From a checkpoint of a small sound classifier.
Model: 1.41M parameters, log mel input, arch crnn, norm groupnorm, activation gelu, depths [1, 1, 2, 1], rnn gru.
Rows from block 4, named by matrix and row number. Each number is 128 + 24 x the weight over the matrix's rms, rounded and kept within 0 to 255. All counts start at 0. Numbers have three digits each.
# conv: width-5 conv, stride 2 (model.blocks.4.conv.weight, 320x208x5), inputs 72-95, a 5 kernel for each
conv.181:113098158122185136121098125128150111136130135123144136067092139125128120152186108100105150135135116117155131108177122108144117091128179147123110134129130151137144118125178103175080150120106137133088122111148118140149156158132114140103154104136099123081187116104165124136133128118102118059141163142131101118128124091129134162127129153135124170135095153111093125
conv.182:108132098182150110131142114078128133119176108114120128168115106094170147158127131152116110149136148113135124103148092140123098153161119084115144129140117107103129179155127111109144125154187145107163130094094146138132163140144148167175120123133114092105155151125147148124101119125161136152130115084142112147147129137154074143108154127122118105105125141099089142
conv.183:137160120091139128147118134112104134140134095120136133126126159124147134133106111129099113123106095118142175174089097137138099132136144144143136166133127074109140125135119096085127114137161120138139116091144161141110108105094094123086144124146087149122093168095124139158123100074105109105120132110142115129148130129155101100152101120154131136151149117141078162
conv.184:140188124088104139090135115105160114133145104120073139170155120109147095080136107117107132111122122133147131113076141108072143141140134077096128129175145081078117134136149072119148099118165134088120134132129114133133116105129127134132129115121111128099140101136129117109115143124108100157140086109156152110113093142151121139108133139111122118086081119112119115
conv.185:095132082170128164167100126132096126117123141139165071093136110117098097123151088114150110118108116093092094147108101156151098134131141145104156137151122122109099145110143121139141119189088160118132121126112137121138119138137145088122135111137103110118145131166117118123137115104148089139157126136100121126108135092151104149134083137086146123128167138148113115
conv.186:121117112132167089099102134146134113144141129101120120042109144109131126169118187112108104129126133120145107143096098100092169129095152121185118101174123129113151099139157146153141159148120176145153117150123094144073108114137157125111116136119125092139180141129146115121104125155138115174109129153183137176128128126135103112105091132103113140114083122171112147
conv.187:155126079140137109114132106121123081132150127147125175116187130084129161111116091115113138129132132180121134112118095103171147164133113113159092129100151155111127123091171141132153115093134133141137087146115144106132181153130146148117133117122093111150148105171123107093126124142164130085120116176144111130129142108148078097135118143127121133112121154163113088
conv.188:107141143140104107116142144137126127118112083111143144091131119161168099119101120122112161099140164083118131160153112110108060133161116143120117101172119164142176158137107149106106129082130195128163132147150096119117157133139105140086132154106086124137108110122127090132059160141094136117131111118132155105103093169111129127123156130115142164099141133112135110
conv.189:101151177161105128147135102126147124130173127094107099132159150138120187134130098166137117102130140096173132134151143093094122143137093130112123125152085177134118157113142122148162139114092132110102119151148131177137137114103136163148176122135108109164152142142120152103104129173156160104126157093159122133176113119113123126124141107120143129152122094105135163
conv.190:125115116159150131111128124112084108149164139064143127126102123112139117097168108123107117128111105124100150109108091143107119184133114120132161162122102137098103145135080137145144155129083174136103109164114142119173121068119127095084153164094141177109123148123129126140124124115140158121137149168115104124127145141109130171129131094115128143148118146131095139
conv.191:159121108138115141102072171122102176165127136143128123128106149119168095062127099123096076111120139106141150089169111142089099138114187114143166111145095110114127134105160172128117111150132152131188096135195055160181089100128133128131127219121153091191170099109148154114110130170102187100166111094161134124123168164197133081094119104134149107142095104140141124
conv.192:086135120147071146138083116129130139185164128121125143130143165123116139100142125134137130134164123140111165129090122100093135135141137103196118158128117116125092083116170136144138132097188101115099152112143178138113124128105107119141097172184136106118103144147129102146130107092127154120148128140167086100117153129145151152122091142136102116161142130121143151
conv.193:125071140129098145106141104136097117126192125131137111085129111117150141124136129163103129125139120131144148084105142182157111121122150172092101088090124115105166185078129105103086141131102094094124138125100105085131142123076107103156097122116147159135141141122101172124106095118134143118091109111161124097151081084161124142165130120115156128115114161137149146
conv.194:170166089094105152124112130138111088118103209110103128155141150132108105153161129109139138098120109129177125150122096124140112116178121101140164130118150153119145173075171128153124126111115103098128097088123143125093069114155147099105139154151149123119107150135091112189184150108107070143112080094128130138073120124118128132129156121052101145180165136155107163
conv.195:151156084178133114095099155149160102108087169099123120068139155110146147093146084179163119151102136122113104177100126130128120083144172106123128140112123135082121157121175148113095117091136116159149169160120150138142168125129121114116136129109138122148088133141160106130123141090137116147170149109100113148129112148152150185111104099131135173121131153123110116
conv.196:099139151147181155162101117188112087079116146118153134129134121122096090123130134134091181125111103097105122135121083133123132123113152148143168131111134123136133096130143161174136135139124108076141137148160140117156116157090135122094125135134123115132186122162145112121084125107073168096105108130133130121088151104107112110189152125076102126133120144113109171
conv.197:115146134097152108135136090125119094146129158151153154148097120140132115141156168137150124146159094099141143108148119105160111152127132122135119125126138116142131098135131141081116134134161142140154105128114166138090163141114146106122142139129130122108197109134143115137165128109133149146128114133103118127150108136136143142164120158117144105148168110123135112
conv.198:114096105120129098155181125105178130137167132105110171090115114130056153116145098173148122113129176131117138138149095138139157077119152156129124155116159134123118141143127179135102100110114143160150084118160134126158171144113120132113094152159103159101133110109115140148115153134135131072101121154146146125089130147113154113092118127175142121119127119164109135
conv.199:168119152162084143120076103166135147123108108069093126135135149154129088112070093084134141125135162078152113155146060105126114127152089130113158160120093131138101184122129135137143121166141150177146125102174143110124133168163134137093152129135109139126066129134124145155102120182094153162152138151101113126134159117071136118163135129118148150148143161134149085
conv.200:110145090120152146151085168129137097160144079130166094102132134144127099167157178143146144099093162068149145128146135140112154084096143101104114112137125113109094137140120117099097165157137105110116136131142092157171143107172129135092139161159149117127078127085122151124118096152126160156157130101131143172082117148181140141108141130122140143151140086158136158
conv.201:152125137135111134113153131133148098116125081125127110110145069092138132106083158105123120093147106146140168115118150151107125172120107097137145106109141151124109132080163126123118113158124161115118116119125104139078130097120122128131109125131109089118120136126160118135102123164137104172144132104127153109115107113141123116089114168121116099147139111120135098
conv.202:142128112160148141103152059121088185072100159137104121115130107113136171148114111098172115116151118124114173100136137126139140107115099138119144173104140126150094081173140114114164083095212102150119131106104170120117143138158144124153118156141119176137133132151129143177108121132117126139173158142179112109159103164100153112126117129130098134177181119110147096
conv.203:129163125154136139115099127124110150102079151117120149133129120139159147125090145115136147139152109129122150145132117114130113086140103161132141157120083112126124105094107161132140137136104108113143097140119117153133154100164153134130126106140106101084156123131171155124136116133125115125122149159105145164137113094133092157163126101132061110138127117114142127
conv.204:107163118154103114123109111114145141176092162124116097071148043175122111103097135129078135129176106088134127111080082187108145179080084141104075135145127091091136210103127144116083118161166113105130159127113153146159115107117138096129129164138153117138171166135121100154123099118107144113152133106116129106129179121141170122163143118144146114116094152144131152
conv.205:126130158112092142086133111146108126163160110085117146105163120152114079104107146115127159159127152102155138150144084110113121116116089119150163182139080108128118068145121163133132162111155162090129116149121114137128104123143147110080165093115096091152117131145135102127138159122108099135185101176095187111115094158122102145107095087116140078132167056142139130
conv.206:140132128128103118098125138125145134107130119128134129101128095137130120121117115157146142109157134100152127177157099110113117119171130109137124108145114147102101109096145141095177138117134151155129131087097142126111105115134137108122135102158152118119102142074143134126139139123128136079174160132131173091120153134162126161132135123110169135112110116123131163
conv.207:142132129129126182151143126175157089097112147158116132123139126155117133103164135101143111130103151152094124123092106175126084145152129176129120138112156173125128108103170115141127115119098164138134125137126105121166142129104156118141132099130111168131097159128123149137117105132138110116117131151107164138152101092140171149119077129146142159128137168122136140
conv.208:091115119135111120129117136109145128118152095149113100117095106116158115129171126162123132096139052208089151139122115181154083177129164112107148146113106173131181118129118054102140114101162133206124134105097115138119146145115132106128105137136172126110173180137118116131110162100100138146155115083099139119142128165089195088113138191147118154135116152162120124
conv.209:120153176147118098142060150108136117109160068131098099118105086117107142152104124113120171143114135162122144120164102113168113131076152115107095097132118133135142085119131161100188150158140150059117113104125084144145119171164114126094126121085157133114081137093124126168146133116133126118144110116092162112137126118131138158085118158124159115070125121135119100
conv.210:130144105144104119150143094097139169128142138160149077130128111155124134144124123147143104132097185130097211095110130097082152158141098085123173115102142164140152141147074163186129115108167136110139080179129145080139107134150158149102059112172162145115134157120168122113142127132132129100190096128124137112132139112089128113122093093188135132161135099125119127
conv.211:126174110136068086083107164095107120105120121134118129173151111135155180158114166112126139117090106136149152108161157171092170171122126129139155122132105147157105143095153147143092161122101083111085091140105154110106090117121169157089135083123125110155132120120134134173113108155116135103136110137096148192126133154113131122146116128116123129132138129091130116
conv.212:157105140171151104108137114133179125124099114083102158136138118096134122116114128144135163110141138112167122099163164105165118100121077144144124115140126142175125082120100138129136121139119165182158145091105115091131148174169107129133156168145117145125081122129150132080116174170161117127135169127104119154118121210109109199135130145144138086117138123152131136
conv.213:109182164152110114156132129101094213180111147151099109131154111106176099184112117137116118124105124133105143117175124170110144113160150107155146117122105131098096190125125127118135114148124161097138159078115169153082123121092157121144117143154117123112094122122152096135149150103128136125128147119144130135146102165099114134141120132128098119121145125092144117
conv.214:115122113153126143127131162145158135147098120135116109137093164130144135109140106119159149137117119096098111117143128139171165099143173136067170128092160135120147123117126123090116087151091099125115162099156169096085187124111122121138159109154149140123108132139096089090150105143122109131164154117091091172148098120125149138116120073161141133114159102129116153
conv.215:141109136144110152138156108119136112106124109110114159147119084142145085116091170094136107127149133093133145134130101125108160120163125139132093111106133116115095151121111129140173142098141127098151156118169138136094143128130141153150122094141131145113175133112151112178194115099134111119153154146128148111120134084145124157102145111135112118074108119161096150
conv.216:136124151169132118138142145158121124137108106118089093149102155151102149102107135146121147126152122108160123140150138126126123187177089104096133152122146130118140105119111176125136135164077179129139124112120088122118136143114170129170187091061172157125117164062146176085115141163134124063137187127088127126141140149131119100189135100140103123146082122114145120
conv.217:147101120158119143089158081161123119095106141132100090149140117153139127092142136136135115164086151144099117143122133149106130115131120165089134140062156118165105120090117128149130109118148125160095172113126120153087184171105115104132169108122132141153137137115101149170120118185115107142114183150109126156153109205154136181101138152149106161108077090154157139
conv.218:147125157100136147204103107131140090138115154126105128128141160122125113129158173143103114156144106114151128118096131151149128146157165128107146131102162086095131134138127100114119107175181129124148107154122113159131126144136136128132127092146106166155067104121140150123166118066108170155108097114184135079170182126166130134071201145153172083155118191106166194
conv.219:111104147132126122120141138111142139144106147141117145117121119115126160102174143100166085109123123160113089115120102077104108175141107139159132138095130170096114125109105121149170129136097092137150116145102093135074112076134103150143120063132122126118153166142160138086143160142144103150131125142154119131123108149135167103096195168109100166103148155134161115
conv.220:149148075151122138114114126163107101121169163114110139140098129143125121179088131114125128137111140137163175122166135070123126138155144143117125090100142132112146138139150144139117161149121089123141111130118122128094117124111154132099119085142088122143122099132154141111116139122091138141148116133175118147130109130124102111152087120167107086117108143145108127
conv.221:113110148121138130139119157132133104125131103133168113142131129126159086111120143142138153114139131117122149149116112137113133098148148158140143152119160124114108094109133134094123117111133157129157131129119123107141159093125133159122098126140137095133153110143119107155127144132117136115110164113131113135114068106119138138105118153139137106124148110082096137
conv.222:128155140101121151116151120107137124126105143101086139106093138142136086167155088148136170168119126117141106155130119130123108114146153112138126108091104134104112095080133124131100127129121124106115146113121125132137150130109162135131115128129088099089128112139136115116148142114131087153157143143091150141150105133150120146193129104100146126156167125125100115
conv.223:108124156122118143165137147120108127103128104153131184146149168143092146124111112137163137118103128126100155118128098141113144157131116191145122167128127093145170151124079164139111135128093134157138143134130154173141128136115153117117178096124148113146165115086197140125154141151130104175105129140140125103139118149124128110140154135122130154104121118144114176
conv.224:182128111101110079165123130123135134103125078108103122139131132139123139061150122109166170114116096125148179153092127176115102145176156107126109154117136173140109150154101132161109209114123117112148057187128122133114156137138102140140139106166085160127170151174167142091173104149143129131131184162124197121147105130142139123208094125135150202129124141177132151
conv.225:124139115151131149114114140115099156100079110133132113117127130111101125153053157155115134103114109141134165128110134165071094144158132158140119119128117135157114097158149108117137140083154132131156133135119141134090121132135125141097134147148114126127154160123106141122164137082114134145170158149140109117086128128130127152136123119134124161119140141128142122
conv.226:116150132146148136111146130138109127141101177135111132160161117156158156121112133111127115145112127154125100173120100119114133121123151140107145164128116157129137134095170117158122124128099109152150124137134111130107124115108138168087136108110090126146081126127127130128131120100099136138110167100134140131149122145128113097139092118120149117123137101121115109
conv.227:172146096169108117129112107142136127097130130135132157117130124133137138133142126151122082149118108090135140126112119129116157124142106146133124144131138149109116119099173099122108171115115125124114135122122095123109112131116104111145101126098123136110149109124134118129098128154138153121140166156127143091135124151126128107134137159120166149133120149139118133
conv.228:133114127114126156133119108126155117108118152142112147163147127116112128114119119134158135117124131117119099136138132084161139139130118133116145104126151096123173125130129089138138118149136144116131104104146098131169095101098130103101119082090151094113130105156139117119126134150128108110173130063127115126123125075142142148121109125122105141152107125126133128
conv.229:127137112127131111115130104125151115154095145135128104121103181120123129141129146140116149162128125155118158143112116124132138106155144097191148139128164140127157148143117132153099141139114137086109100123107188117137120105139130122135118157112118124121117156119123136135112160144129143201149105123097179124153117104122124148172111134150134151118112143109106138
conv.230:141144129137136148135136121087074110124104096165190153119103151118118115114126127151133150131103136186107154126148104112122141142155162125140136156115125147160113123090093159169185162154120097140114066134106146103137142133135091141120145163142119116151154088158129168122148152093156142122116117060125154151120118161117125106190150142089113148148112085210188127
conv.231:104107160156129096099131146125135104081171201129092124170108107126135168128132113120095125133105141122112138114147134152136142127154147136097128131130082125109134115122127134133151157123116127076125135094092138124082107152113117155132149156169109096210113081123165132136112159114102100183136093142138108140168110187090158122084153122072105171184115102126142119
conv.232:161139167108144121120111110158142132094163083147102127146120151104099080101114124134103095125151129097155153119142120129118162111150139154166168128118125125160058070165063144143135138121124124131129160153149104176131106150127224174140156090126141199153116096116186172099112135121149123141157138160095126165141146080162154162117145164149086182104098102138123103
conv.233:120138144113178109142065167145135126094166122127198100100121138172138159146110104144101112087132108114111129115134131201161153115104121143127112135126112128147119170090107134108109138136107143115072187110118148132111101145097168080149137138111174111130166112101116110123136103099123119118160179171107135102118183099168122126139115110106124081085097126141098084