Rows from block 2 of a small sound classifier, named by matrix and row number. Each number is 200 + 20 x the weight over its row's rms, rounded and kept within 0 to 999. All counts start at 0.
After each channel's rows are labels from the 100 clips, of 14976, where the channel reaches its highest value: "responds to" is what is common among them. Only what is clearly more common there than usual is listed. The data: read English sentences (LibriTTS-R).
# conv: width-5 conv, stride 2 (model.blocks.2.conv.weight, 208x144x5, each kernel summed), inputs 0-71

conv.99,223,182,211,197,198,221,210,196,185,222,213,202,207,216,205,201,176,222,232,216,197,197,197,207,172,210,209,211,165,191,211,184,185,165,176,187,175,200,211,174,184,192,209,232,222,216,201,205,186,173,210,192,178,219,234,228,224,184,217,232,201,191,234,216,226,177,175,218,211,212,180,240
responds to: voice: male

conv.203,196,204,211,183,185,207,220,199,239,232,175,219,231,205,207,204,180,184,167,210,193,187,246,179,208,198,232,219,203,218,180,191,188,205,182,206,201,235,160,193,232,186,182,189,203,181,171,212,200,227,204,185,188,216,184,192,213,198,185,200,195,170,166,191,179,205,202,179,231,178,213,193
responds to: voice: female

conv.138,166,192,244,219,204,182,197,219,195,187,178,197,205,218,175,169,204,178,204,207,217,215,207,239,216,196,231,178,200,172,231,183,177,159,174,225,191,194,223,207,186,150,215,192,206,211,248,200,226,203,180,211,207,189,166,184,246,208,181,224,181,227,195,196,198,180,200,190,222,215,190,205
responds to: voice: female

conv.51,176,231,202,191,232,177,202,233,170,211,197,198,209,190,211,184,184,204,188,194,166,209,204,170,226,220,208,171,182,208,173,207,227,163,229,184,206,198,187,184,187,202,193,197,211,200,214,187,245,210,188,229,234,201,181,223,207,188,204,211,168,202,223,245,225,220,173,195,159,159,170,209
responds to: voice: male

conv.85,232,214,209,245,185,156,198,228,194,204,195,204,199,183,200,249,205,234,205,201,210,183,206,217,173,187,201,203,176,158,231,190,178,208,163,198,191,200,193,205,199,211,163,219,230,199,213,205,204,199,198,191,227,198,229,182,181,214,219,212,163,184,230,238,214,203,184,210,193,213,226,223
responds to: voice: male

conv.73,195,215,207,192,211,178,218,243,193,184,204,187,186,210,212,226,224,208,205,159,188,243,223,198,180,202,204,192,172,204,204,209,190,217,222,210,213,234,204,218,213,198,204,216,222,203,185,224,183,230,219,229,262,198,224,195,176,191,169,197,168,146,239,179,199,172,170,193,187,189,221,206
responds to: voice: male

conv.44,187,217,228,195,191,217,217,234,258,225,208,223,195,206,216,181,233,216,199,188,195,187,172,186,210,190,209,190,188,210,187,211,209,213,190,142,176,211,168,226,190,180,146,176,190,204,178,212,195,187,187,169,165,196,224,192,200,180,192,202,201,189,177,233,170,170,213,200,220,193,220,194
responds to: voice: female

conv.21,184,198,220,190,200,181,208,191,218,169,185,181,181,209,245,202,210,177,210,215,164,227,198,213,218,219,172,178,222,201,220,182,182,190,202,187,217,180,225,186,223,201,183,215,183,188,219,209,182,170,196,185,172,202,187,205,197,178,167,207,195,194,204,203,197,152,223,216,222,210,194,229
responds to: voice: male

conv.165,181,207,188,196,191,192,217,211,162,169,155,218,202,183,208,185,186,233,178,194,230,201,228,174,223,228,228,176,199,225,182,220,202,199,198,216,203,158,232,188,190,198,167,203,205,180,189,187,188,206,185,188,214,206,167,220,183,186,171,229,217,183,193,199,175,213,201,183,226,189,191,215
responds to: voice: male

conv.206,204,183,207,190,172,189,183,234,172,207,202,191,192,140,176,236,176,195,188,190,195,204,214,160,222,197,200,174,226,173,170,204,179,192,188,201,195,226,224,250,178,233,170,210,223,192,232,191,214,192,206,168,200,200,191,187,206,180,188,228,211,219,205,162,214,214,191,224,192,207,214,206
responds to: voice: male

conv.160,211,188,204,200,214,180,229,215,164,184,222,222,218,203,173,219,162,192,184,199,198,225,205,225,203,217,252,196,192,197,179,193,189,233,196,209,235,197,181,175,218,171,209,221,237,190,211,189,210,205,185,199,199,195,216,231,199,180,165,212,238,205,189,174,219,192,228,194,208,216,220,194
responds to: voice: male

conv.196,203,253,204,199,181,189,197,204,176,216,230,189,227,189,175,166,239,247,199,202,209,217,168,216,195,215,184,194,189,199,181,209,220,182,214,192,166,196,191,183,208,192,198,217,202,202,207,164,166,211,195,189,190,190,227,197,203,230,176,195,193,180,202,198,210,178,202,173,217,189,202,183
responds to: voice: male

conv.155,177,209,236,203,189,185,209,211,204,197,178,162,224,207,162,186,217,204,191,182,202,220,172,193,195,193,196,199,189,177,177,211,215,172,187,225,204,190,220,200,189,210,187,193,239,210,197,189,168,246,209,178,168,160,164,195,238,209,204,206,176,177,200,171,183,171,150,192,207,182,209,220
responds to: voice: female

conv.150,204,191,235,226,198,191,209,205,202,199,215,199,212,204,193,204,216,205,236,200,196,197,166,195,174,173,189,156,180,176,229,199,216,178,205,217,229,248,210,213,185,186,175,230,187,216,223,195,208,210,206,202,174,195,211,236,184,202,209,233,213,219,232,267,178,174,212,231,185,213,237,219
responds to: voice: male

conv.35,170,226,218,198,205,244,199,198,180,207,217,188,210,235,187,243,186,211,228,197,206,234,228,232,205,212,208,194,208,181,182,205,208,201,202,164,213,238,203,203,174,179,238,203,227,234,187,212,203,231,218,190,197,196,265,190,184,185,182,207,181,164,189,178,221,181,240,192,197,193,190,227
responds to: voice: male

conv.112,185,185,191,210,203,182,237,187,199,202,160,195,212,215,222,185,202,218,207,212,214,178,226,214,224,195,198,237,186,214,201,213,207,199,195,211,210,210,223,208,212,207,207,159,222,211,173,193,185,200,219,224,244,196,204,197,206,187,184,223,182,201,197,193,207,217,194,142,146,185,230,196
responds to: voice: male

conv.135,197,179,220,179,182,167,197,210,177,181,210,174,208,190,200,199,207,212,188,205,186,194,191,185,209,193,178,229,206,184,207,185,190,200,185,223,218,170,190,164,198,196,195,194,198,216,216,211,165,186,230,159,209,181,222,203,207,236,179,213,243,224,173,200,186,210,223,230,249,180,202,218
responds to: voice: male

conv.157,186,222,209,201,214,228,211,198,190,216,186,203,191,206,187,226,223,219,195,191,196,217,192,200,214,178,240,220,212,189,227,175,204,196,158,190,217,230,221,226,167,197,187,235,214,198,214,202,223,219,216,210,170,183,210,227,211,179,173,185,171,175,203,187,206,198,205,242,231,230,193,191
responds to: voice: female

conv.50,192,191,182,171,166,205,179,193,181,195,226,212,177,173,199,177,228,209,205,167,172,209,199,186,196,178,186,166,182,216,217,187,181,223,168,234,202,200,203,239,233,218,152,166,239,193,191,198,201,225,212,210,192,193,191,204,232,190,221,189,210,204,191,198,218,181,218,215,223,201,219,186
responds to: voice: female

conv.1,197,170,216,207,187,200,218,214,196,201,208,204,199,190,168,186,180,198,192,208,173,180,197,201,191,216,195,193,154,208,194,217,158,213,215,230,180,171,178,181,198,195,179,168,199,198,258,196,172,193,194,177,195,206,243,193,188,200,195,202,206,189,206,204,220,172,187,214,236,224,193,182
responds to: voice: male

conv.110,190,188,206,197,189,196,216,220,210,198,192,198,164,195,186,223,185,204,189,197,215,227,240,213,198,211,218,228,183,190,244,235,173,208,194,216,235,193,216,213,235,244,174,221,216,179,157,149,221,199,207,211,178,230,222,194,190,187,186,213,200,165,197,159,182,201,196,180,201,188,195,179
responds to: voice: male

conv.45,228,182,178,224,194,163,209,201,199,198,177,207,236,210,213,225,186,202,186,181,210,194,193,218,183,227,203,189,147,170,213,214,167,190,208,206,204,223,180,171,174,231,223,201,172,178,199,192,193,225,192,196,217,217,175,190,166,194,232,180,181,221,204,217,209,205,195,219,201,159,196,196
responds to: voice: male

conv.163,156,245,205,183,193,211,174,167,178,224,170,193,217,168,177,227,200,195,177,220,194,213,161,170,169,182,198,207,166,197,225,195,198,224,179,184,226,198,201,191,192,211,185,183,227,231,217,191,188,188,220,206,207,178,182,194,210,201,190,199,214,220,202,223,188,181,218,226,173,223,177,167
responds to: voice: male

conv.122,208,200,180,165,219,182,233,225,181,225,178,204,176,191,229,200,229,191,215,191,208,193,192,185,215,180,198,212,193,197,209,200,200,200,190,208,193,171,209,176,209,212,193,201,200,237,166,207,217,208,210,171,200,196,146,206,216,166,155,191,199,219,196,172,204,221,167,218,189,192,210,231
responds to: voice: female

conv.34,218,209,174,228,222,147,207,219,183,216,228,172,239,195,201,207,171,185,210,207,182,197,246,206,216,221,175,167,181,229,192,188,187,208,217,220,161,186,218,197,165,216,217,221,204,184,198,214,173,204,184,204,234,188,190,171,183,220,210,165,178,194,214,211,192,214,210,240,173,204,197,205
responds to: voice: male

conv.174,182,195,199,207,175,197,202,207,198,201,175,234,155,204,167,203,195,198,203,188,206,219,185,237,221,228,241,204,210,198,209,244,198,191,219,227,199,187,193,208,173,223,189,194,198,167,210,178,210,198,212,192,196,226,255,181,167,209,259,214,215,215,216,173,201,198,201,176,169,190,186,192
responds to: voice: male

conv.130,209,198,199,213,190,232,172,205,205,191,174,177,223,181,160,176,185,189,204,207,232,222,185,216,208,200,175,201,175,195,181,169,208,198,240,188,182,223,181,200,201,155,197,195,195,205,207,194,198,225,195,181,199,166,212,177,239,215,240,225,178,247,259,213,215,220,183,215,191,161,189,211
responds to: voice: male

conv.146,180,198,218,189,167,209,185,185,194,199,194,169,209,216,207,198,169,197,196,228,194,211,220,259,208,188,219,234,185,162,231,240,238,204,197,183,181,188,208,150,176,174,179,206,191,197,229,197,188,234,223,185,208,174,203,211,216,211,164,201,230,189,188,245,210,178,179,219,201,206,188,245
responds to: voice: female

conv.74,223,184,205,180,201,223,196,204,244,232,203,203,187,205,223,173,214,176,232,215,191,213,180,203,189,213,215,198,191,180,218,246,214,194,179,192,205,236,198,235,179,171,227,246,209,204,173,194,192,213,165,204,181,193,218,201,194,193,221,188,150,172,207,194,220,188,192,208,183,213,209,193
responds to: voice: female

conv.120,186,179,176,193,214,187,170,200,197,221,165,176,201,230,205,174,214,183,217,191,221,217,217,204,234,228,238,222,242,208,218,202,191,205,222,249,216,230,209,187,206,193,234,204,172,217,210,212,193,195,168,187,189,205,206,251,215,211,196,215,211,195,200,210,211,200,171,236,187,259,191,199
responds to: voice: female

conv.58,178,212,173,211,204,206,204,197,226,185,225,178,242,178,165,177,172,177,189,212,218,210,203,232,167,223,183,221,193,208,185,199,173,237,209,206,183,216,192,193,181,173,240,199,215,165,199,219,182,213,176,194,165,184,229,162,200,234,207,218,196,195,209,226,222,175,190,193,188,198,195,164
responds to: voice: male

conv.78,186,176,221,201,204,217,189,201,173,207,216,175,204,212,244,247,199,185,205,221,174,212,206,185,197,210,207,226,188,208,170,175,199,183,190,180,199,185,199,196,208,215,152,212,199,235,240,192,215,185,199,184,193,204,224,168,221,218,200,200,206,193,187,171,220,219,200,213,146,181,206,184
responds to: voice: male

conv.83,201,198,177,206,193,213,219,188,201,173,194,179,248,223,215,254,200,222,202,168,224,172,203,160,197,218,231,211,191,211,198,194,218,187,200,192,183,170,201,198,179,172,219,199,195,206,211,199,190,215,199,223,204,230,208,241,203,195,174,214,184,190,168,240,220,219,193,202,184,219,200,196
responds to: voice: male

conv.68,212,225,214,227,214,153,214,209,188,198,216,181,204,213,184,166,214,175,241,217,199,199,183,189,188,182,246,168,227,241,194,173,242,208,224,200,194,201,194,171,196,176,207,185,207,219,190,184,195,163,230,204,218,195,193,215,171,188,172,189,203,226,225,211,233,206,187,214,231,201,224,206
responds to: voice: male

conv.188,189,169,204,169,240,230,181,195,185,196,180,212,201,187,189,162,227,241,205,211,201,215,208,196,225,208,213,219,165,175,226,241,208,206,169,240,229,191,231,251,195,180,203,227,190,183,229,223,203,179,190,204,188,182,190,204,196,204,186,196,219,214,205,156,196,206,183,229,189,212,208,249
responds to: voice: female

conv.88,214,205,166,185,205,230,221,194,200,211,173,196,190,195,218,185,202,211,188,208,218,251,200,167,200,191,223,195,205,187,200,166,196,166,208,179,208,163,202,243,202,184,200,195,213,206,243,203,187,197,202,236,191,223,178,211,164,182,213,195,177,185,183,215,203,174,164,200,222,200,179,198
responds to: voice: male

conv.139,167,234,235,197,211,179,184,222,213,203,187,163,206,209,193,223,203,191,200,222,203,190,240,212,212,215,235,240,192,207,181,206,202,189,203,212,218,187,183,174,198,220,205,186,202,220,225,199,195,227,180,209,192,185,243,183,174,218,150,202,200,194,181,210,209,183,230,200,178,188,233,187
responds to: voice: male